A small masked image model, trained from scratch: encoder arch vit, trained on microscope photos of single blood and bone marrow cells.
Rows from block 2 of the encoder of a small masked image model, named by matrix and row number. Rows with one number belong to one neuron. Each number is 500 + 40 x the weight over its row's rms, rounded and kept within 0 to 999. All counts start at 0. Numbers have three digits each.
After each neuron's rows are labels from the 100 images, of 14976, where the neuron reaches its largest size: "strongest on" is what is common among them. Only what is clearly more common there than usual is listed. The data: microscope photos of single blood and bone marrow cells.
# gate: MLP gate (encoder.blocks.2.mlp.gate.weight, 336x128), inputs 0-127
# fc1: MLP up (encoder.blocks.2.mlp.fc1.weight, 336x128), inputs 0-127
# fc2: MLP down (encoder.blocks.2.mlp.fc2.weight, 128x336, transposed), outputs 0-127

gate.224:480535459468515503632551534530434476543493526513540494484462480568426584537499509454486512482479491490527519557495496485549471495449478497485495541418466466534486475460475510519490480448469503474521590496477513528620441471546453495557485537461499523497522511441536467505435466521577453530533520534469495449499557440506507548535489491500566415465468529449501486514515456606444499475519
fc1.224:479544496486479523552520514484529504553518500508500500496421443536458532585495518475483507490540515500493561471477537464529504469445521496463515575380467488457477478501473462472469529474529500468545553496475472559631433495525495551537508499481434518523535520455582508513472466499573492522482536529462477443530511428475534558476531442505559418480487527428511536504565492592439482444459
fc2.224:470498470528544496524513540474516477508573494485563523503452478516572522492536560533477521495668475572488498513416531535499473453435435462515515498511512542517510402484471532470469520525545468507505584473500466484495480465462517555529492454529433474510581463564475548514495478479467527529488545448482471469462516511522500424483476486429540570576461503493486509510457463459421504555493
strongest on: cell type: artefact

gate.232:482538492531549508554464521510489490526533476512526479424472466506574459423532499537386496542460538461544527508465462442505499549437491500488472588421495550469512563559396465532517477516539446500570452511531490473478521512473475486536536487483497529504402535467601481463475494511410525554485484499457492520516473518463501498517504496487552573501501566439551478516462451549494562497531
fc1.232:502548481581530498507499478501522465495516467512472499430444480493523504442525570542428514535499533487477509460505488433484524519466471479480482599416444530497564491552435476493474473546550464481558461478601481451493535516456470509525554498456493456476405548443598494466406501546485559548512508520445494563560460545480486544525506540494495510486477521456518519505441504516511591456504
fc2.232:492497499423475471469508515401490518524496500498557503485519484521456370447457529475523519474504561467516465455530449539525438488429547474458436506560432480449492530554479501551554549548480550517515503516564474493556518480468477476513542498548452465475553520524532506557497470473486545570528533454458488476517493499497439483505525536512490527488449361449485551446442465422498455510494
strongest on: cell type: erythroblast

gate.77:506542466546524585512529531504452475446494513560427537500522526438527489566501526474516509496450512533498542542516527491428526425453479503481505399533507501544498519483544501559478568472474504440516533487514568518457491497479517461523368504544483573429485411483510463502457485541553524441480530525524533436491467455488482408510498473526467506563511488501536454544522551469533498577434
fc1.77:554471530461560574568507497495501493540465477436506485488502467502431502425501500431493492539568473513507529445474524495444568463449551560526542495564464462419622460428542541507550569444434537492501483454542517452527485531453511455496508466492574495519472537431485562446429450493493555513466495524524500526532465508443530468522488493543555498483502479521438497541488509529467493515556
fc2.77:460439457507520557529523607435468453564505478523495504473491457437563548500542560515498480515495475501478447506485521468528514488505457546481472526534473506574445447519534498565492518474456513493512467484550531571540542479475459468475455530505502497589562497572405497610455449486445479468521513512515520473440463461534489436535464474460559527515505522467511515445455492547572543546432
strongest on: cell type: erythroblast

gate.182:484480447541557532487466540569514499472420430513448503510504549555481547530485525429480509418520503441564543483539573478443532514519588594466536435431518507488547535489467566494499561405482538466559505505480454491515486566518443435499507496523538529539489487547548535520480539514455519417521479459498487531496524498443496492524500506455518448569427457514462514529446472471519504494480
fc1.182:515454444505518569466459528539480505484395457500401487513545538515498498531501529457469529436517531441580549477540574472451539490475567617473539451480507518486528533510472571468460562408514497488548497505488426526530467589513495455494506481516542514542476508530527542526488470505474496438506483471507501523538525482426499504518442502455546489556440511520452532527403529475529499516452
fc2.182:490516476454490535496561525448397419445543475505493430505519447449432498513506534492530533531496478466545553535546525578460499511450448440539548510548455514482475425475532454441558529545507468507506517562503583555496511491487515495537438463512500431517416498485498530569509515584478451532512476500500500543477401475506523509478554505489490495511517532557601465500493501564490556512545
strongest on: smear: peripheral blood

gate.166:501467542507509452531480469570516543511566475506420549507516493536581476427520502569469551524455508538432471467483460452481490534499487493504446489545491470494559448478441540517522504499433466475485588554475500448471556552482512570495569524520519508478451465579545535530458519510428438488489514514539541441419477562403529472510571532492508532557484491526422450492558528503500489501513
fc1.166:482510589479529508473543478552554531562521492488490505439500537476581469532507504506517466491461470549504453477503565475561457537498470478512598465540466492470501489448467419485484542464440500559544488496557477551473447450477572463551540540537505539539576514443551483472484485467471427520513480483503559478501450570570498470448518436502485589467488430466498564448520455534526470554492
fc2.166:507472488481493511526534522596575531490461512538464617416427468463555539442538541525487518497521525528458509532498429448514544474517475483465493491492411503528515522485537501424522544514534466476507562492543496514404482557475524458508501528510517533531509504479528542500445494389553482520487512568541511494388474509591538501499477456444478500454481463539492518484447446545501514461459
strongest on: smear: peripheral blood

gate.218:516577501541471496472468582559433518484526460492525447472511515538532467513425487447504521468490536487520543459489590442542533521461483521493477525512504624568512528489483511469556531487527477493410494447476451491460447514520457546472470519468456543487506494506535494456517467525446523501450487474557551487573553517435454487481394578537476584545471510451521510470459455515561522508541
fc1.218:510485526526477584540536516515447500457439491528519504441470482518562416481477502468486504632463506544560501529536510447482523523521393557492544560463533470513500527486512538519459409480502475469490538504508468480459474500470512505529463492506476450500494496444510520559467385519547532466538509516490520511500347494494482507523447554503501497468457438520482496488565497515526552589519
fc2.218:467475465498550542566487481508610478599486577501549485480557437522467484417533592477449507507483506553485461436490544524503533474469507532546513520548533471461507548484484496531507442522555474505524494515587549540521561486423489515512502514494524485428443491527486467472467473487489523496563533466476517446551451590504496475550521547512590560481527485473436562552531478484495527554505
strongest on: cell type: erythroblast

gate.80:519512476580497528565556531488514449479494509507501526484436482527510478541498526545503443472520486510523506486539543549429539505498423501473519540364493521577491426491465545420504472483444513502510551519496481519582472493479500552512452451489483469534443503421519517508516453481632522491535505480538552478544505423479501500523530466477478403448483419486499511505546543579494525466506
fc1.80:470481534428497471446471458491469549499540474519489459495528535474547480472518478481470551497479506516481491531439448408595477514476525503539500461616485506434502613491521455554482514479573507509483433515487513497428506540447488452495524568493488510463541458535479521520483558529399502499477501510447493510467467565502513486471483559543530614572529562486504501507452457437522466553493
fc2.80:527495437392508542495557468479453544571446575514487489505524483546396495516492463485538513467412448483528449552490545522554483482519461518472509583531507481469518558469476492589544527495458514519462445523509551504532573529530436494470557569412540498499504534408480443436473496546506504464506477468532464477531485527487424495500510521546522518518524527479477504455495513444584509485532
strongest on: cell type: artefact

gate.84:470483530513502457542499452441543505412465472474438474512475455566487481456504501519598505608499512548414526470500482498482505501497478450577496534456467504427550495474462576504554509475456546513485495524551528450459478482468480562458482531471504494563498473520552482465546504437496495470554452525471518469449517513429524589484521439533475528545558509527499489453629510513525543462515
fc1.84:435523534487508445512519465464526441441490498458455454523474458590476460509487470534590485597485503573413462509477466488495505479497518451606477512461491529438534514462448550531550535492426512503521479494502539471447497474543476544457473556494496500611485481527549455488496556458499515476530465539474500481439507499465523582478508431525479535529545534525505495498563537527543547419549
fc2.84:491530513495472504588467532473507473486507441469472457484474487490498471501520522524518448495496458554526473497464561513490461530535540453610463433586453514431461470494519488530514476463442547436574526519500498433534503515515435531514445458437457520556538557471537474572430470452504497495442492553435544539464583511477435465586468515486474500537516462501469477488585472505439506532550
strongest on: cell type: artefact

gate.274:450546532498441584516566484540391458558517495488520477519572578445452509511483476472479585570485501513457500456549530530455436491487493447509469466486531539555483453524441474474544515464484501529470514480491514505550494535555495475549506533462531538515484554438556479494514543552548432485435519476507514542527539426439535491483504564506469467435466544583462453538505449493505508457430
fc1.274:455554497445506456517561507454500470503569517488450489458505521463521507501507478467558441418412509518530462487515521564479472477502490517557449425542514478502564456462488573515583511503395460529541500471523466482543550521516561515461488495416450498533519480503478471503492548474465533407501494490528503468497476553623523440466501537509469540549418491480478536582486459517535493510547
fc2.274:506444482436479422486510522458478502451434554475470495510469518483476484580459465453472439533402528508608492447548518550550586480525519521461497488448484511462531514476484512482529508498504466471534593511554475469514537512568385565449583476497488486503516511471489509474512541550440465486515567539439496476510519479492467509445503515510431504405544453542513468467449515511493455495486
strongest on: smear: peripheral blood; cell type: segmented neutrophil

gate.273:449505471524555506484518476455498479507501467507562554534542533518510526520502447512468505588506506540450517515491572501517395531547519519466426462523459492515504554552496463559438440492520536440542444474461567557479463511543532596500504544524507518470486547505471433550416485486494442465518506520488553532517357458527501519518516534555506418491482578499525492498481517556502439496495
fc1.273:514517459488443515504498546521509549506526488518449468464541525484433520505465509474516503469495466470532468484477512569509567513477507505528570496522547525431499441476538517446564507487470491525434542497444456488456521470495464480523513444457536538544513483492565483420519589544581502489481463454502422466474680485528493532502559380509511496569496551502478499493485478452465471522470
fc2.273:468509531538539561566456418512513544570388482491534487487509535504529491531465563518475514449437520486435526516483490560589528561540526539509507567529535546486507479440567479440548550565481558501505520500538563488523462442460528543474470420531555500456534438485508519506481506497500461534579513457428483477503495554516532559547532537500545556520546540506526512557513504465487517484568
strongest on: smear: peripheral blood; cell type: platelet

gate.8:508485508487405522431453500507514501583517501482484546415518519502543451530468463454487499482469566417495524476512526521499436501510459570464429502518478480559495557469556603518485510549525480509510524540497497461523490499446566568486482534545471550480495479486415566479517518463540512468469493511503530481525464491632510486499445585500465540515462474463462507525410514560523451500442
fc1.8:585448535499519463472493447467488475506528521512503456443524610399522492465492536450484457448530471427528482571500559533530527464485500482538522497512469437500557456536541536462508495459518489544506516461499452468519453493447527473506505489552475484468485480464429544546553419505483537435514463445509497458499613539499501394494566449530554466417483512497540504512457503520541540535518
fc2.8:486456526482595542503558462540524551489488508510470518481524458522499488524513479565550491500528515470402564536462550424504468493523519446455510546541535495565537512475502523489492474499531509510463439527461521510483449478424490530522422409484492556438491430429438515486545476536536522520455504481442433463581476574540563456475529457483570545555477562491542480521565518460515521532500
strongest on: smear: peripheral blood

gate.119:477511514495493522493480500487530490492503544512488472550444562525494540518515491395539441455521507379509529481446483510515497513478520465507536464509634451457444495489532549534506459530488564496495552484482511504527539460443482503515535424529501490498508541491541505459550513432421503501555520523445473492530456445495493555496556493601501519465419443526535578448568442495447499573485
fc1.119:489498530536548509490523507445511499526474542507491487475547484463488468434481499484546555497521513498480420470421459460476448544463532518497550528508425502538527425594514512492562549501478512468464552434453490522470536483533555507454497457533547457411474485620416491599535474491528483448498527517544509458397509536465437479527488522494476522531513545536552447524479516499573498552507
fc2.119:589466449425415412521535532463546514512433558526472555434466546534493543459493498569479529497565519519491452549526544497513461491559466517485509533592466469516494498501482525476484510522548511484505525517513417449455468579488494497554538458475528514518581521432470466493474488424567505493492497527465488510514474468477540566432510483436482431480495546460429452481547487489556446528502
strongest on: smear: peripheral blood

gate.143:523469494538493545568516545492505403484493524539473511509526453449434511536504466492465495481497513462536524492596537502453525518481443503491440510405513468509497383505534537419526507550463501508531520498417505537598507478509512463556504501502548461467509558477515515535569480473576472530498500455534553450536456501450479509508543502489504363428489418508516548482521523551509519473489
fc1.143:480503500436504510473501460522476528475432487475490455520562487450517541477505463480511467552422490520471476520449462521536489508503547506516481418605465499494502550467489500539523506478505472516487406490576549456448531511525503440471526484441479555543528474519505482499506565552408531441483479550517453543441504542555522500528429562521500626557531585575484475494422465468506492497524
fc2.143:521499414403483529483555486537492577481468552468494530499488502487450497519483510491473522525390474522556466538459462470520431514521477499466466547487474468484506607485470491503480473481489474469475467514523562489546570494612417549467555533419533543498457528373496464409499547529557520451535522508502501476549471518529442517482503485509492487464461502476469468445495453495544486469502
strongest on: cell type: artefact

gate.67:477460476549532512474482531477475510588537496548526572503565553472467573503460538535446531470477440571457514511490614516567440486559518524404467488490475508453518452522503451479572551479511514551517451462442522472410500483546551544540507518479528499556460529459578418492431551511475489507479482438508508497484607504485503493482511517449500485503488508448468491536485477503460447502525
fc1.67:520480476498519502475501486443503447461546503520488469520550528496489506550475522573493568532536475504480425571518514540488408516574485531543447474472412490417512509504428536536507486507522513438578465509522548472488500453477507442567533495494514519518507527478470419495444455546588489577538542477492536442526515571494465472478435506530516393531485553569489484553423538509489502523468
fc2.67:490509530568480461443459503529517474531450541500601500523541480450454580456507530560418465465546506473444420498546561550562508517467506548494551477589559469473518509452527507503541511580500561505516522475456446489494484399480558461519585468560531496452513484503465476522446475433505551510500515477453527475506486488455512566501478551450555501479540522451511511481458557454470537506493
strongest on: cell type: erythroblast

gate.9:455495483503458481464469568522496502579476554449542429525486466530487537487414455493420526498518478553501510498517547537524503528414506519474438522560401448475556531489505516524535484541424499474467477530530515464465528488499521537489517524436506541509549535490436455525411624499457515605489573498519521471435454483555521528460527536545489494518471479485472540499495447510545515551533
fc1.9:591486498475514504506531493511463513393532507553517498491510541456513515521546528500569493446463538441477457493530487509519516485554483498552519473446626559540479389518504476466455524441575493512523543481452508544542495542555473483544507512500431489515431503499516528522568423490537500479505461501502498538577513496431501413529434441438506485437525527484545472515555547485470483443484
fc2.9:544528509491433451555449515458439472429518501501516466464517508505495506465487501476513490483454464478535456513609501600614437508568527545532453571511503496549542509541528552517532523460483519547481389519521530509528525439487470514517543520551492551525538543436470548472554512528497575465533527468510480438512486538550478522522556443494557461428507450509536483466494419490519503484471
strongest on: smear: peripheral blood