config.toml
model = "masked image model"
dataset = "microscope photos of single blood and bone marrow cells"
train_examples = 97085
image_size = 32
crop_scale_min = 1
horizontal_flip = true
translate = 0.12
rotation_deg = 10
method = "mae"
mask_ratio = 0.75
loss = "mse"
encoder_arch = "vit"
encoder_norm = "layernorm"
encoder_norm_position = "pre"
encoder_activation = "swiglu"
encoder_mlp_ratio = 2.67
encoder_head_dim = 48
encoder_fused_qkv = false
encoder_bias = "none"
encoder_qk_norm = false
encoder_layer_scale_init = 0.1
encoder_parallel_block = false
encoder_inner_norm = false
encoder_drop_path = 0.05
encoder_kv_group_size = 2
encoder_patch_size = [4, 4]
encoder_layers = 10
encoder_width = 128
encoder_positions = "sincos"
encoder_register_tokens = 4
decoder_width = 128
norm_pix_loss = false
decoder_layers = 6
init = "trunc_normal_002"
residual_init = "zero_last"
optimizer = "muon"
muon_scale = "spectral"
learning_rate = 0.0081
momentum = 0.9
nesterov = true
orthogonalizer = "polar_express"
adamw_lr_other_params = 0.0024
max_grad_norm = 1.0
max_steps = 7100
batch_size = 64
epochs = 4.7
lr_schedule = "cosine"
final_lr_fraction = 0.01
warmup_steps = 710
weight_decay = 0.09
adamw_weight_decay_other_params = 0.05
Rows from block 5 of the encoder, named by matrix and row number. Rows with one number belong to one neuron. Each number is 128 + 32 x the weight over its row's rms, rounded and kept within 0 to 255. All counts start at 0. Numbers have three digits each. After the name is the row's rms in percent of the matrix's.
# gate: MLP gate (encoder.blocks.5.mlp.gate.weight, 336x128), inputs 0-127
# fc1: MLP up (encoder.blocks.5.mlp.fc1.weight, 336x128), inputs 0-127
# fc2: MLP down (encoder.blocks.5.mlp.fc2.weight, 128x336, transposed), outputs 0-127
gate.188 138:152133119139112134112128120111142122128142184112093122123076137151136117107138133132167155155130129065133115124214156147107123091175132158116102171110099118188124110092162129172127228086163114173137090121158120127102086142154100093140168091094122153083155148123143153158107073111094157174110058155100163114122137120125063134183144062129139141112147155195102133120028050147080145135136
fc1.188 130:129150135106129122163125135183085091127117105163152154147187080136134177158072095126075128126113131140082123135094080087139161163084151095135164121100179100071134124151119118086138064179101143123124203166067147141113166129101125141128090156152105130140146117108052127072150198145179128064171153096174074129119127135130120149078113187098107121164088136117115129147200165108181123129118
fc2.188 132:146149165103184142150123118122166110104188119120033138121105172119094121126048102093168131138166089148138089100132151134096118107100161116147144048136100105111165123142152138154155161136057136103140125070151112124085105107168133088100148120204112121163125102070077067127121107108149196127107108152113151151182125134176087159172122114126148181140078146142092174140157177181101097134114
gate.189 160:108122102149096173137118169119122161170126117130083177076128124085101138126123130131111061082169109141146145127156138187140133137167097207157093100137112107128112137153137078109037122124035182131149090103199090136172136134154172123163128119092113089132143087167184167095082100171088138192090162127108138173122150139170117147125137111140158109159169142142088107098127139132129118066070
fc1.189 164:124119128095092145137120144102109148158166095145084136135171130122101116087174143165129084175155123135092147135141122169142178125103099178159089138142093085129127120186150060084070141143070218106116133120191072128133176128137169119166100130108144099149126118189157113120098137152051099193109152114103141202146133135146069139141144090126127121129209139162087080115140127101106143058120
fc2.189 163:137146117158103185128203156174151127125063129121134076099126118177117211129094162159145144159112064204097121190145124153099145082134117141110056179164136103085108133149122141062158077120164159089103139157143090191200148103140133170183128110160123130143158116128051118104129111122095126123119112160161151111117105094133079170088171111069122116150104110122111098118148136129154139142112
gate.190 130:118142159072158096097106109197127143155117218222096074096115118112134143154143132091128140064126085138102098095135101127101173124055113128112133168102104140155110118104178151121125166071196132127112171154126159152073144125156162117121170105156168109153138120124138094105151148123086158176130114103143096086090135170123103188125128195142115105162070111158139096108113112168150153204107
fc1.190 129:168069093182102195184086161132095126126103148078135202142140118128123156065078130087157124141114097129165166169162118110154087160122122121200159153148104146121141095143050108120125081138108168103167131137137107047179132102138161087123139118111083175144111135131168123156068109131139077129175121115126125141067094150128164115101136081077104140111144112157199138107174135118095090106104
fc2.190 145:149144041150097199104219116126130083107083190118153086154171136097118149131071132105135116137158094156110162096128120121143142168088088139162108112133132086082113176173105130093177088167091161120070116116101107165129048148165148142165120126143168179125132079152103126153158170143102092128135166116103096158135141169097159093117142093164161117152186152122130143139168108141134146126210
gate.191 156:122099147071135091238168144083154115096090149115082108109167144138138162088053155133151107139112158096151137150126144113167179160111146090153176145112139083096116085183159113103126095154198121071155115116144108149126110128095137113117103179121194123159109184128096153139077127178136134102149117120125131128111134134063060148093099101068078096130133212155142142135151155155127135152096
fc1.191 176:099129146108096133100146182135163117109116092139112161078140139180095186140109164101131116128105082136198141105172091086106120167092092116105183125099122105135137109148173127077105084183155148101164129120162122151117135123128127143144066154150174133086083130156089076128046133182146084082203115102157153064089109110112159130162090146141094155186102134140164092182132148184149101167098
fc2.191 163:141129049191149144153139127076114176094128080130151108177126116161130113125121159125129164135085161109128158111121125134100197092123101136118017112136139177154108138195124121167127091133114124136126143161101112112142108134149089123148139071111122131078115134140101155067201113179160054100126086140135092180115114124071183098165124195105167124147096084118090121151098095126100163145182
gate.193 178:091207096110121090105173132172087183096146108094122125052123193084143159101119122147127125118183135102127098077127127087133092177098148147151128156090131152178128140186114079128143184180136165107141101132140116103126134116191082164102089121126186112080097149154112156104139126147120129154104175151100127158077155036095095134140127123166089141188106170125164100072091151163117140130147
fc1.193 179:135049173145175135123094113084127132128113168109135163157171072173165090082132143158174115137100125128122137178110110194133099079154133164149179061171126076129154097130193150082098078062119096180095139096127110129111110144124146173154149145149090125158174109137137110181086135119099129143126071137116100139135132175114155102105103136107106112093114138120112130184218075099171094093157
fc2.193 147:126128109137072212151167136128199100155136166134095119121144091099125152172078153053090162161163101122125100113110103110122146099158125165190144112099123169152142155142174144188139092174085088130132097142166152153148126158085075112150117089116183158120072144119094103005129155103143127093116149147157142101115081106127149144078129137147118181146136180122094141104077126166162128135145
gate.194 013:113059126148097127124146105058113100179065107138138058122132114149153147093092078158128150137122104122091157173102077185106157120135140130163062172128096126090135105118096116168081163082047183122139171161086145159130098118104189132128069103154160117120139166160076172147130129108122178160143094134136138124092077102103125181144138133162188093157155123128103193113166162126128115092154
fc1.194 013:092058132108110093107155134121135152138089138140148086149142160156127125127165154173176111088060127136186114149069096135155122129131140149098140135092158072133060099164137126186098146165148104134137124104158155194076126145120138081147082123129095095178065129135116131136116093088074143137119128158151136114098188092124143142143131110221122089136090129102111091138233139119183120060107
fc2.194 016:106117184127149110100158149106196176104089157102123152116087129135164218090134141125102164122123112111117155137128166077137118167107170144156150166159185108119141140169173144152168168151099140091113076125110069128106124118135137100174145155153093170139179087131084130177120113111121120138120088162086074184132164194121165100155160122068173134161163211149176104164158176139162161127129
gate.195 006:111108127093151109123088136125119141094103098146082161107161187088118197139167144082161126076163114217057117065062160130141170105085149145121130088110156095176102118156123156169157115140185132102092162171122136135188108148129110105123164144148178152159112139100096070093099125112114179078086172095146164128079188130151112149168127060156139115161101091163133118112141103113129120150151
fc1.195 006:130208153153158152109092161110119109129102118131103128118107150067108201137189170112180106111135096141125142136109098149150210145121138138113153127112094118087116122096160156122128099186133089142120128126137108141190036122172108065132151149093105144195137122057154113154122076130113156096143134105130184110106206179178097144143157122128166109113136100056132102141112065133125096125180
fc2.195 006:158123147121124078123205096109142125113142182134199126136161173089111094158117152138173117178133149099071128126064137157110205145165146160173138156131154137057091106124142104127123107127118112077157151121146072127126131159137120140134131146106041170166110116134113115174128142159099138100126094174162129090159087132130116222106150157084055143098145100100101111122100066150183076134135
gate.196 141:125077145119153106134082138133154097108143152133093153123115102123141134098093112171147163145157130106123125147130133117048100120098136134100074107153192177164165168138121162130153150096127092135141100144102118182167144186154132113094131110083155141126167161136117149106050147152064092128107147093168111158143144037061167211107118082078128128128146105177100074205136193146142150145106
fc1.196 152:127089157096120070167099165135162080153134144136104178092161139125086062113093145154111144117140137124127122196130152127108090125089098131094061139198178190186130150154099157136140129085123062145144126113083170124150158167125143158136124058080156091140134157146138130134099094155122116129126159107126117153115146046112105202117155135075143119120142081120094088165149225108141132172100
fc2.196 143:101129117116107128050157129168115163121194112106134117150145092091175138089134098169146043084012152142078098162174138150143168132118114114180152124105087137148138087140096168159066088138132129144114102114138137158128066108143152145153135147156180132135115070137141113098091099151091137135116126091132171116138114173096094118214098125120070179088167183121143153104151150105145149139149
gate.197 096:133113130091154179184043156138155089134157154121109072065114132109166110123166138058124106140102122101125119195141143103091113067137158140096141099199104086134095101139081166163130103126139094134126151106158118136111174046095196202161115134129139124217131159120182143108141113157151096133139153120121106109126099114174101128079107129092136165139089112116164170098171116120128194119133
fc1.197 088:151143124118125014145141106138127156090110156091151175196149109138085130179122129166118154067148139097131114125078137164144120150119084160126195125073178132083165141113195087089107063164095140155127134115100144148106080172126126057103114163113139173080128102158123133130124156079115114145139126101105183168065157169109152187122140145124121073101157124130113133173119169111130083164114
fc2.197 079:102116103116124133152093115130116156170127116169114054090114124156119101125102112126150143231143085193119073143137183183155131134154169125095101094150116166119149140069108120113167089096167100095171113126071211099161070143059137152142069163097179109163143133145147115103165123135107087120113099129169115108137148058126097105189167124100157088124086134090117147105163104098136160143116
gate.198 013:132118141135107075138119120143148101138124152098153119096073118143127118133157173138105082089144131099137076091168076092131076166061164142170103155150165087081175156141121135161092139170144204108185125106132139103159135147072141100108141214114175136056130175110112112135116094098103137161109123147078095100132134156174129178102118178117145108143089108136163110118038051108143131172116
fc1.198 014:136158075092179150094117137069134130084135162094141130164192139173127116215105137110174139091144123139105103173065184181137103111143141186129058115152086091144085147121127107128178151095073126141124179093105162176141101096116114116120133110124098118201107127183196165084120114115156137104137113153128150117128062131101127089184121100152141099129132143084093148168152176126143080087125
fc2.198 016:121075141138164115135143136096104075189069181121066154120116064128110161103146162130143122121126105180110153128118157126154160155135111145125171127127157165108083132120167096213155173028075135133130101084165157169133127122170079142160175165110115135122151123064144099102145114136146089082133164091189094126088115215134165134133092075135106091142120108162145120083109112147133165127095
gate.199 140:109087073084179173127156079136093136141119150142084155094167125154173130155057107154107127189146128120116193108148138149067083072127109107143158150119068211166150133094141115116142131086133152150121142126117145118145159169086110161076060059129108128098114164111103179101096126073145157164116153135109108169137096086109160078084155159169130098146177145142129147142186081136151105093116
fc1.199 133:103115108112171138157126168136126153106147064167086147124148152094169136120123106135139105135103123153127148156100122152133110044092116116156138073166077140117124063095148085134060141196186137107111124143104186095193160126194117146140103077155111103127064152117109152093105077140143111090112177170164152141139120085185137086101156123179097047152124155141138119125203109111161149162118
fc2.199 145:126166146097145167105149152094131169098134129129159092098078197181188148165088058102153071138128097111140137194135125121190096145055081144152101156119120110123119182130145143168142058129126147091089175139075156117139142148097081116097097139121108090160126135122074171145134135110131229110115132107163092159130093070115074109112168146122131096133110100126129150145188126184102116104144
gate.200 064:149110050168118120132075137152136104112120084124134118140109140134130159228091183119156115163145096130081099192063170130124128114132139103135086146183115174123135128156132096174124185066089128094133150144153120148174153117100132138168067109106121067158110118149098097123128080175131100104149153164145100105103206119117124063162179120137070126150173133112118131156118199075125121102092
fc1.200 058:151114198105146119120138125142131134252091176137164117129117098103122141085140117122106143107109165068126134136202078142144153132108105097114124151105101107137128174085187153139135082139121121153126115110140087133023128077169119140096139147135134171141148101143151176156115180072174168174100121081119121097074112159165115154106074078139169174098128151152102142121123089145104164088089
fc2.200 073:156108106164134186133181118158154146116122167144138149138164132124095122090114113118101123174126142085148167098104085107131138118153099113160175172087125029134151114128073113144109069180167110189100182138113061097108130109110193092074134116126171174154120083136138163132096081095099133081121084125124083176164105115098163170116136152203167127116138084124160161109102103169152107067144
gate.202 018:109118092140123073121129161109189159114180149164147135163175139138098154103171098148145092118105093121162075187158156207095128113090112153115133099124065110159151165109134161120104059146084122156157130119129143098114171151142106112097185185139201131130135146132125077116111178157154073120136103091165162147128043127149084103131090131128171099185067109173120144123151082130109179167126
fc1.202 016:124147076109137114105144173085139148134204113131201158167196178161138118129097094121054116050105120126206108138143137156151075096118107179103143136160119081057209138155174163102143103099131113115170146079124131135096124124137124122134152118097157131116123208150157154123083202114146111175152131104115147132135135145123104149090123124087115132177049122130077129144109117103132133160119
fc2.202 022:123154073078105096112104122123157188092079088149168101150122148131097125116118152107106133076185086154149075148192165187181100125150161111137105087131112120121155152097185158114147176139109138127113195148144127069098142098125140127131103092174146114160124164160081145132078179136180169141126129149067096163112204130115088123179133116116192123127136135166089081085108068102136151176119
gate.203 123:123092074126101152100140133077138093108196102172112121146108131109085153089146158092107148103171099144130125116109158186073114181150146160129119090195171184114125142122103174140065106153135120126153112106110145133132167100140114139070146104137141133104185096128147170095135132126160072059160140106183162056165132112130143183168141116167129228094112095121127089084173159126099098152089
fc1.203 138:139119122136096160078127119073132101102151108184115188117129101126115162118116146129066116121085129117111112183138123157080118112115104171114129186219156159151160218133118184113164115151091124144125167141129123142104182194101124141111116138154109094077187102123182138144095140164097140122163140124150112145098097102129082114134104057179117165152094130096134065076099123124057143173072
fc2.203 132:142090081101155106137101190140115151061089150105126105119119124154235089079135101126127094185124115139138042142163181099173162111106117099125111140126161109133058093078066120159096128134166148112098089115166162118116147154108101088099201169096119150107100031100141184155139140106100091147095126158135129157160146151155132126112118126149129107164140143135154121148124116152068179136104
gate.204 074:156158104122125128069156093111164165109094119141118182132116118168157147133120133147131167137133161041137140105153101125106160072156060164112147119160166154216122130137144091099115138126142115088151149111084114099088097134198174159146056179174113120080124125100129058133141089133156105137118129101078141154097144149167147067134187117227129147134115113127117081130078119150118151094172
fc1.204 081:113125127190147119083147082103150161066163137169116160173131136180119158173139128165125133153157175111128105068139098087143131126144105193147137086153167093224109139183115123121118124140206146100122118135078096087099119166150148135169065129146073124078130114141116061115167080119122130097105139118110134105101153126181133077122170134195078154136131147143124107135037122148102096101136
fc2.204 084:141106072107145108116128147125141187096120110105195078165124144083170161143122094082103161112081162169128117147138139154099140155139107143132181153131133139119107083194156133139169144101168118116154142154120084179101036180139158108153126137173209115144120115125134098112179150085136151127119124088101074170160085107198071156176120141106077134103088105093106125066103162097128118109070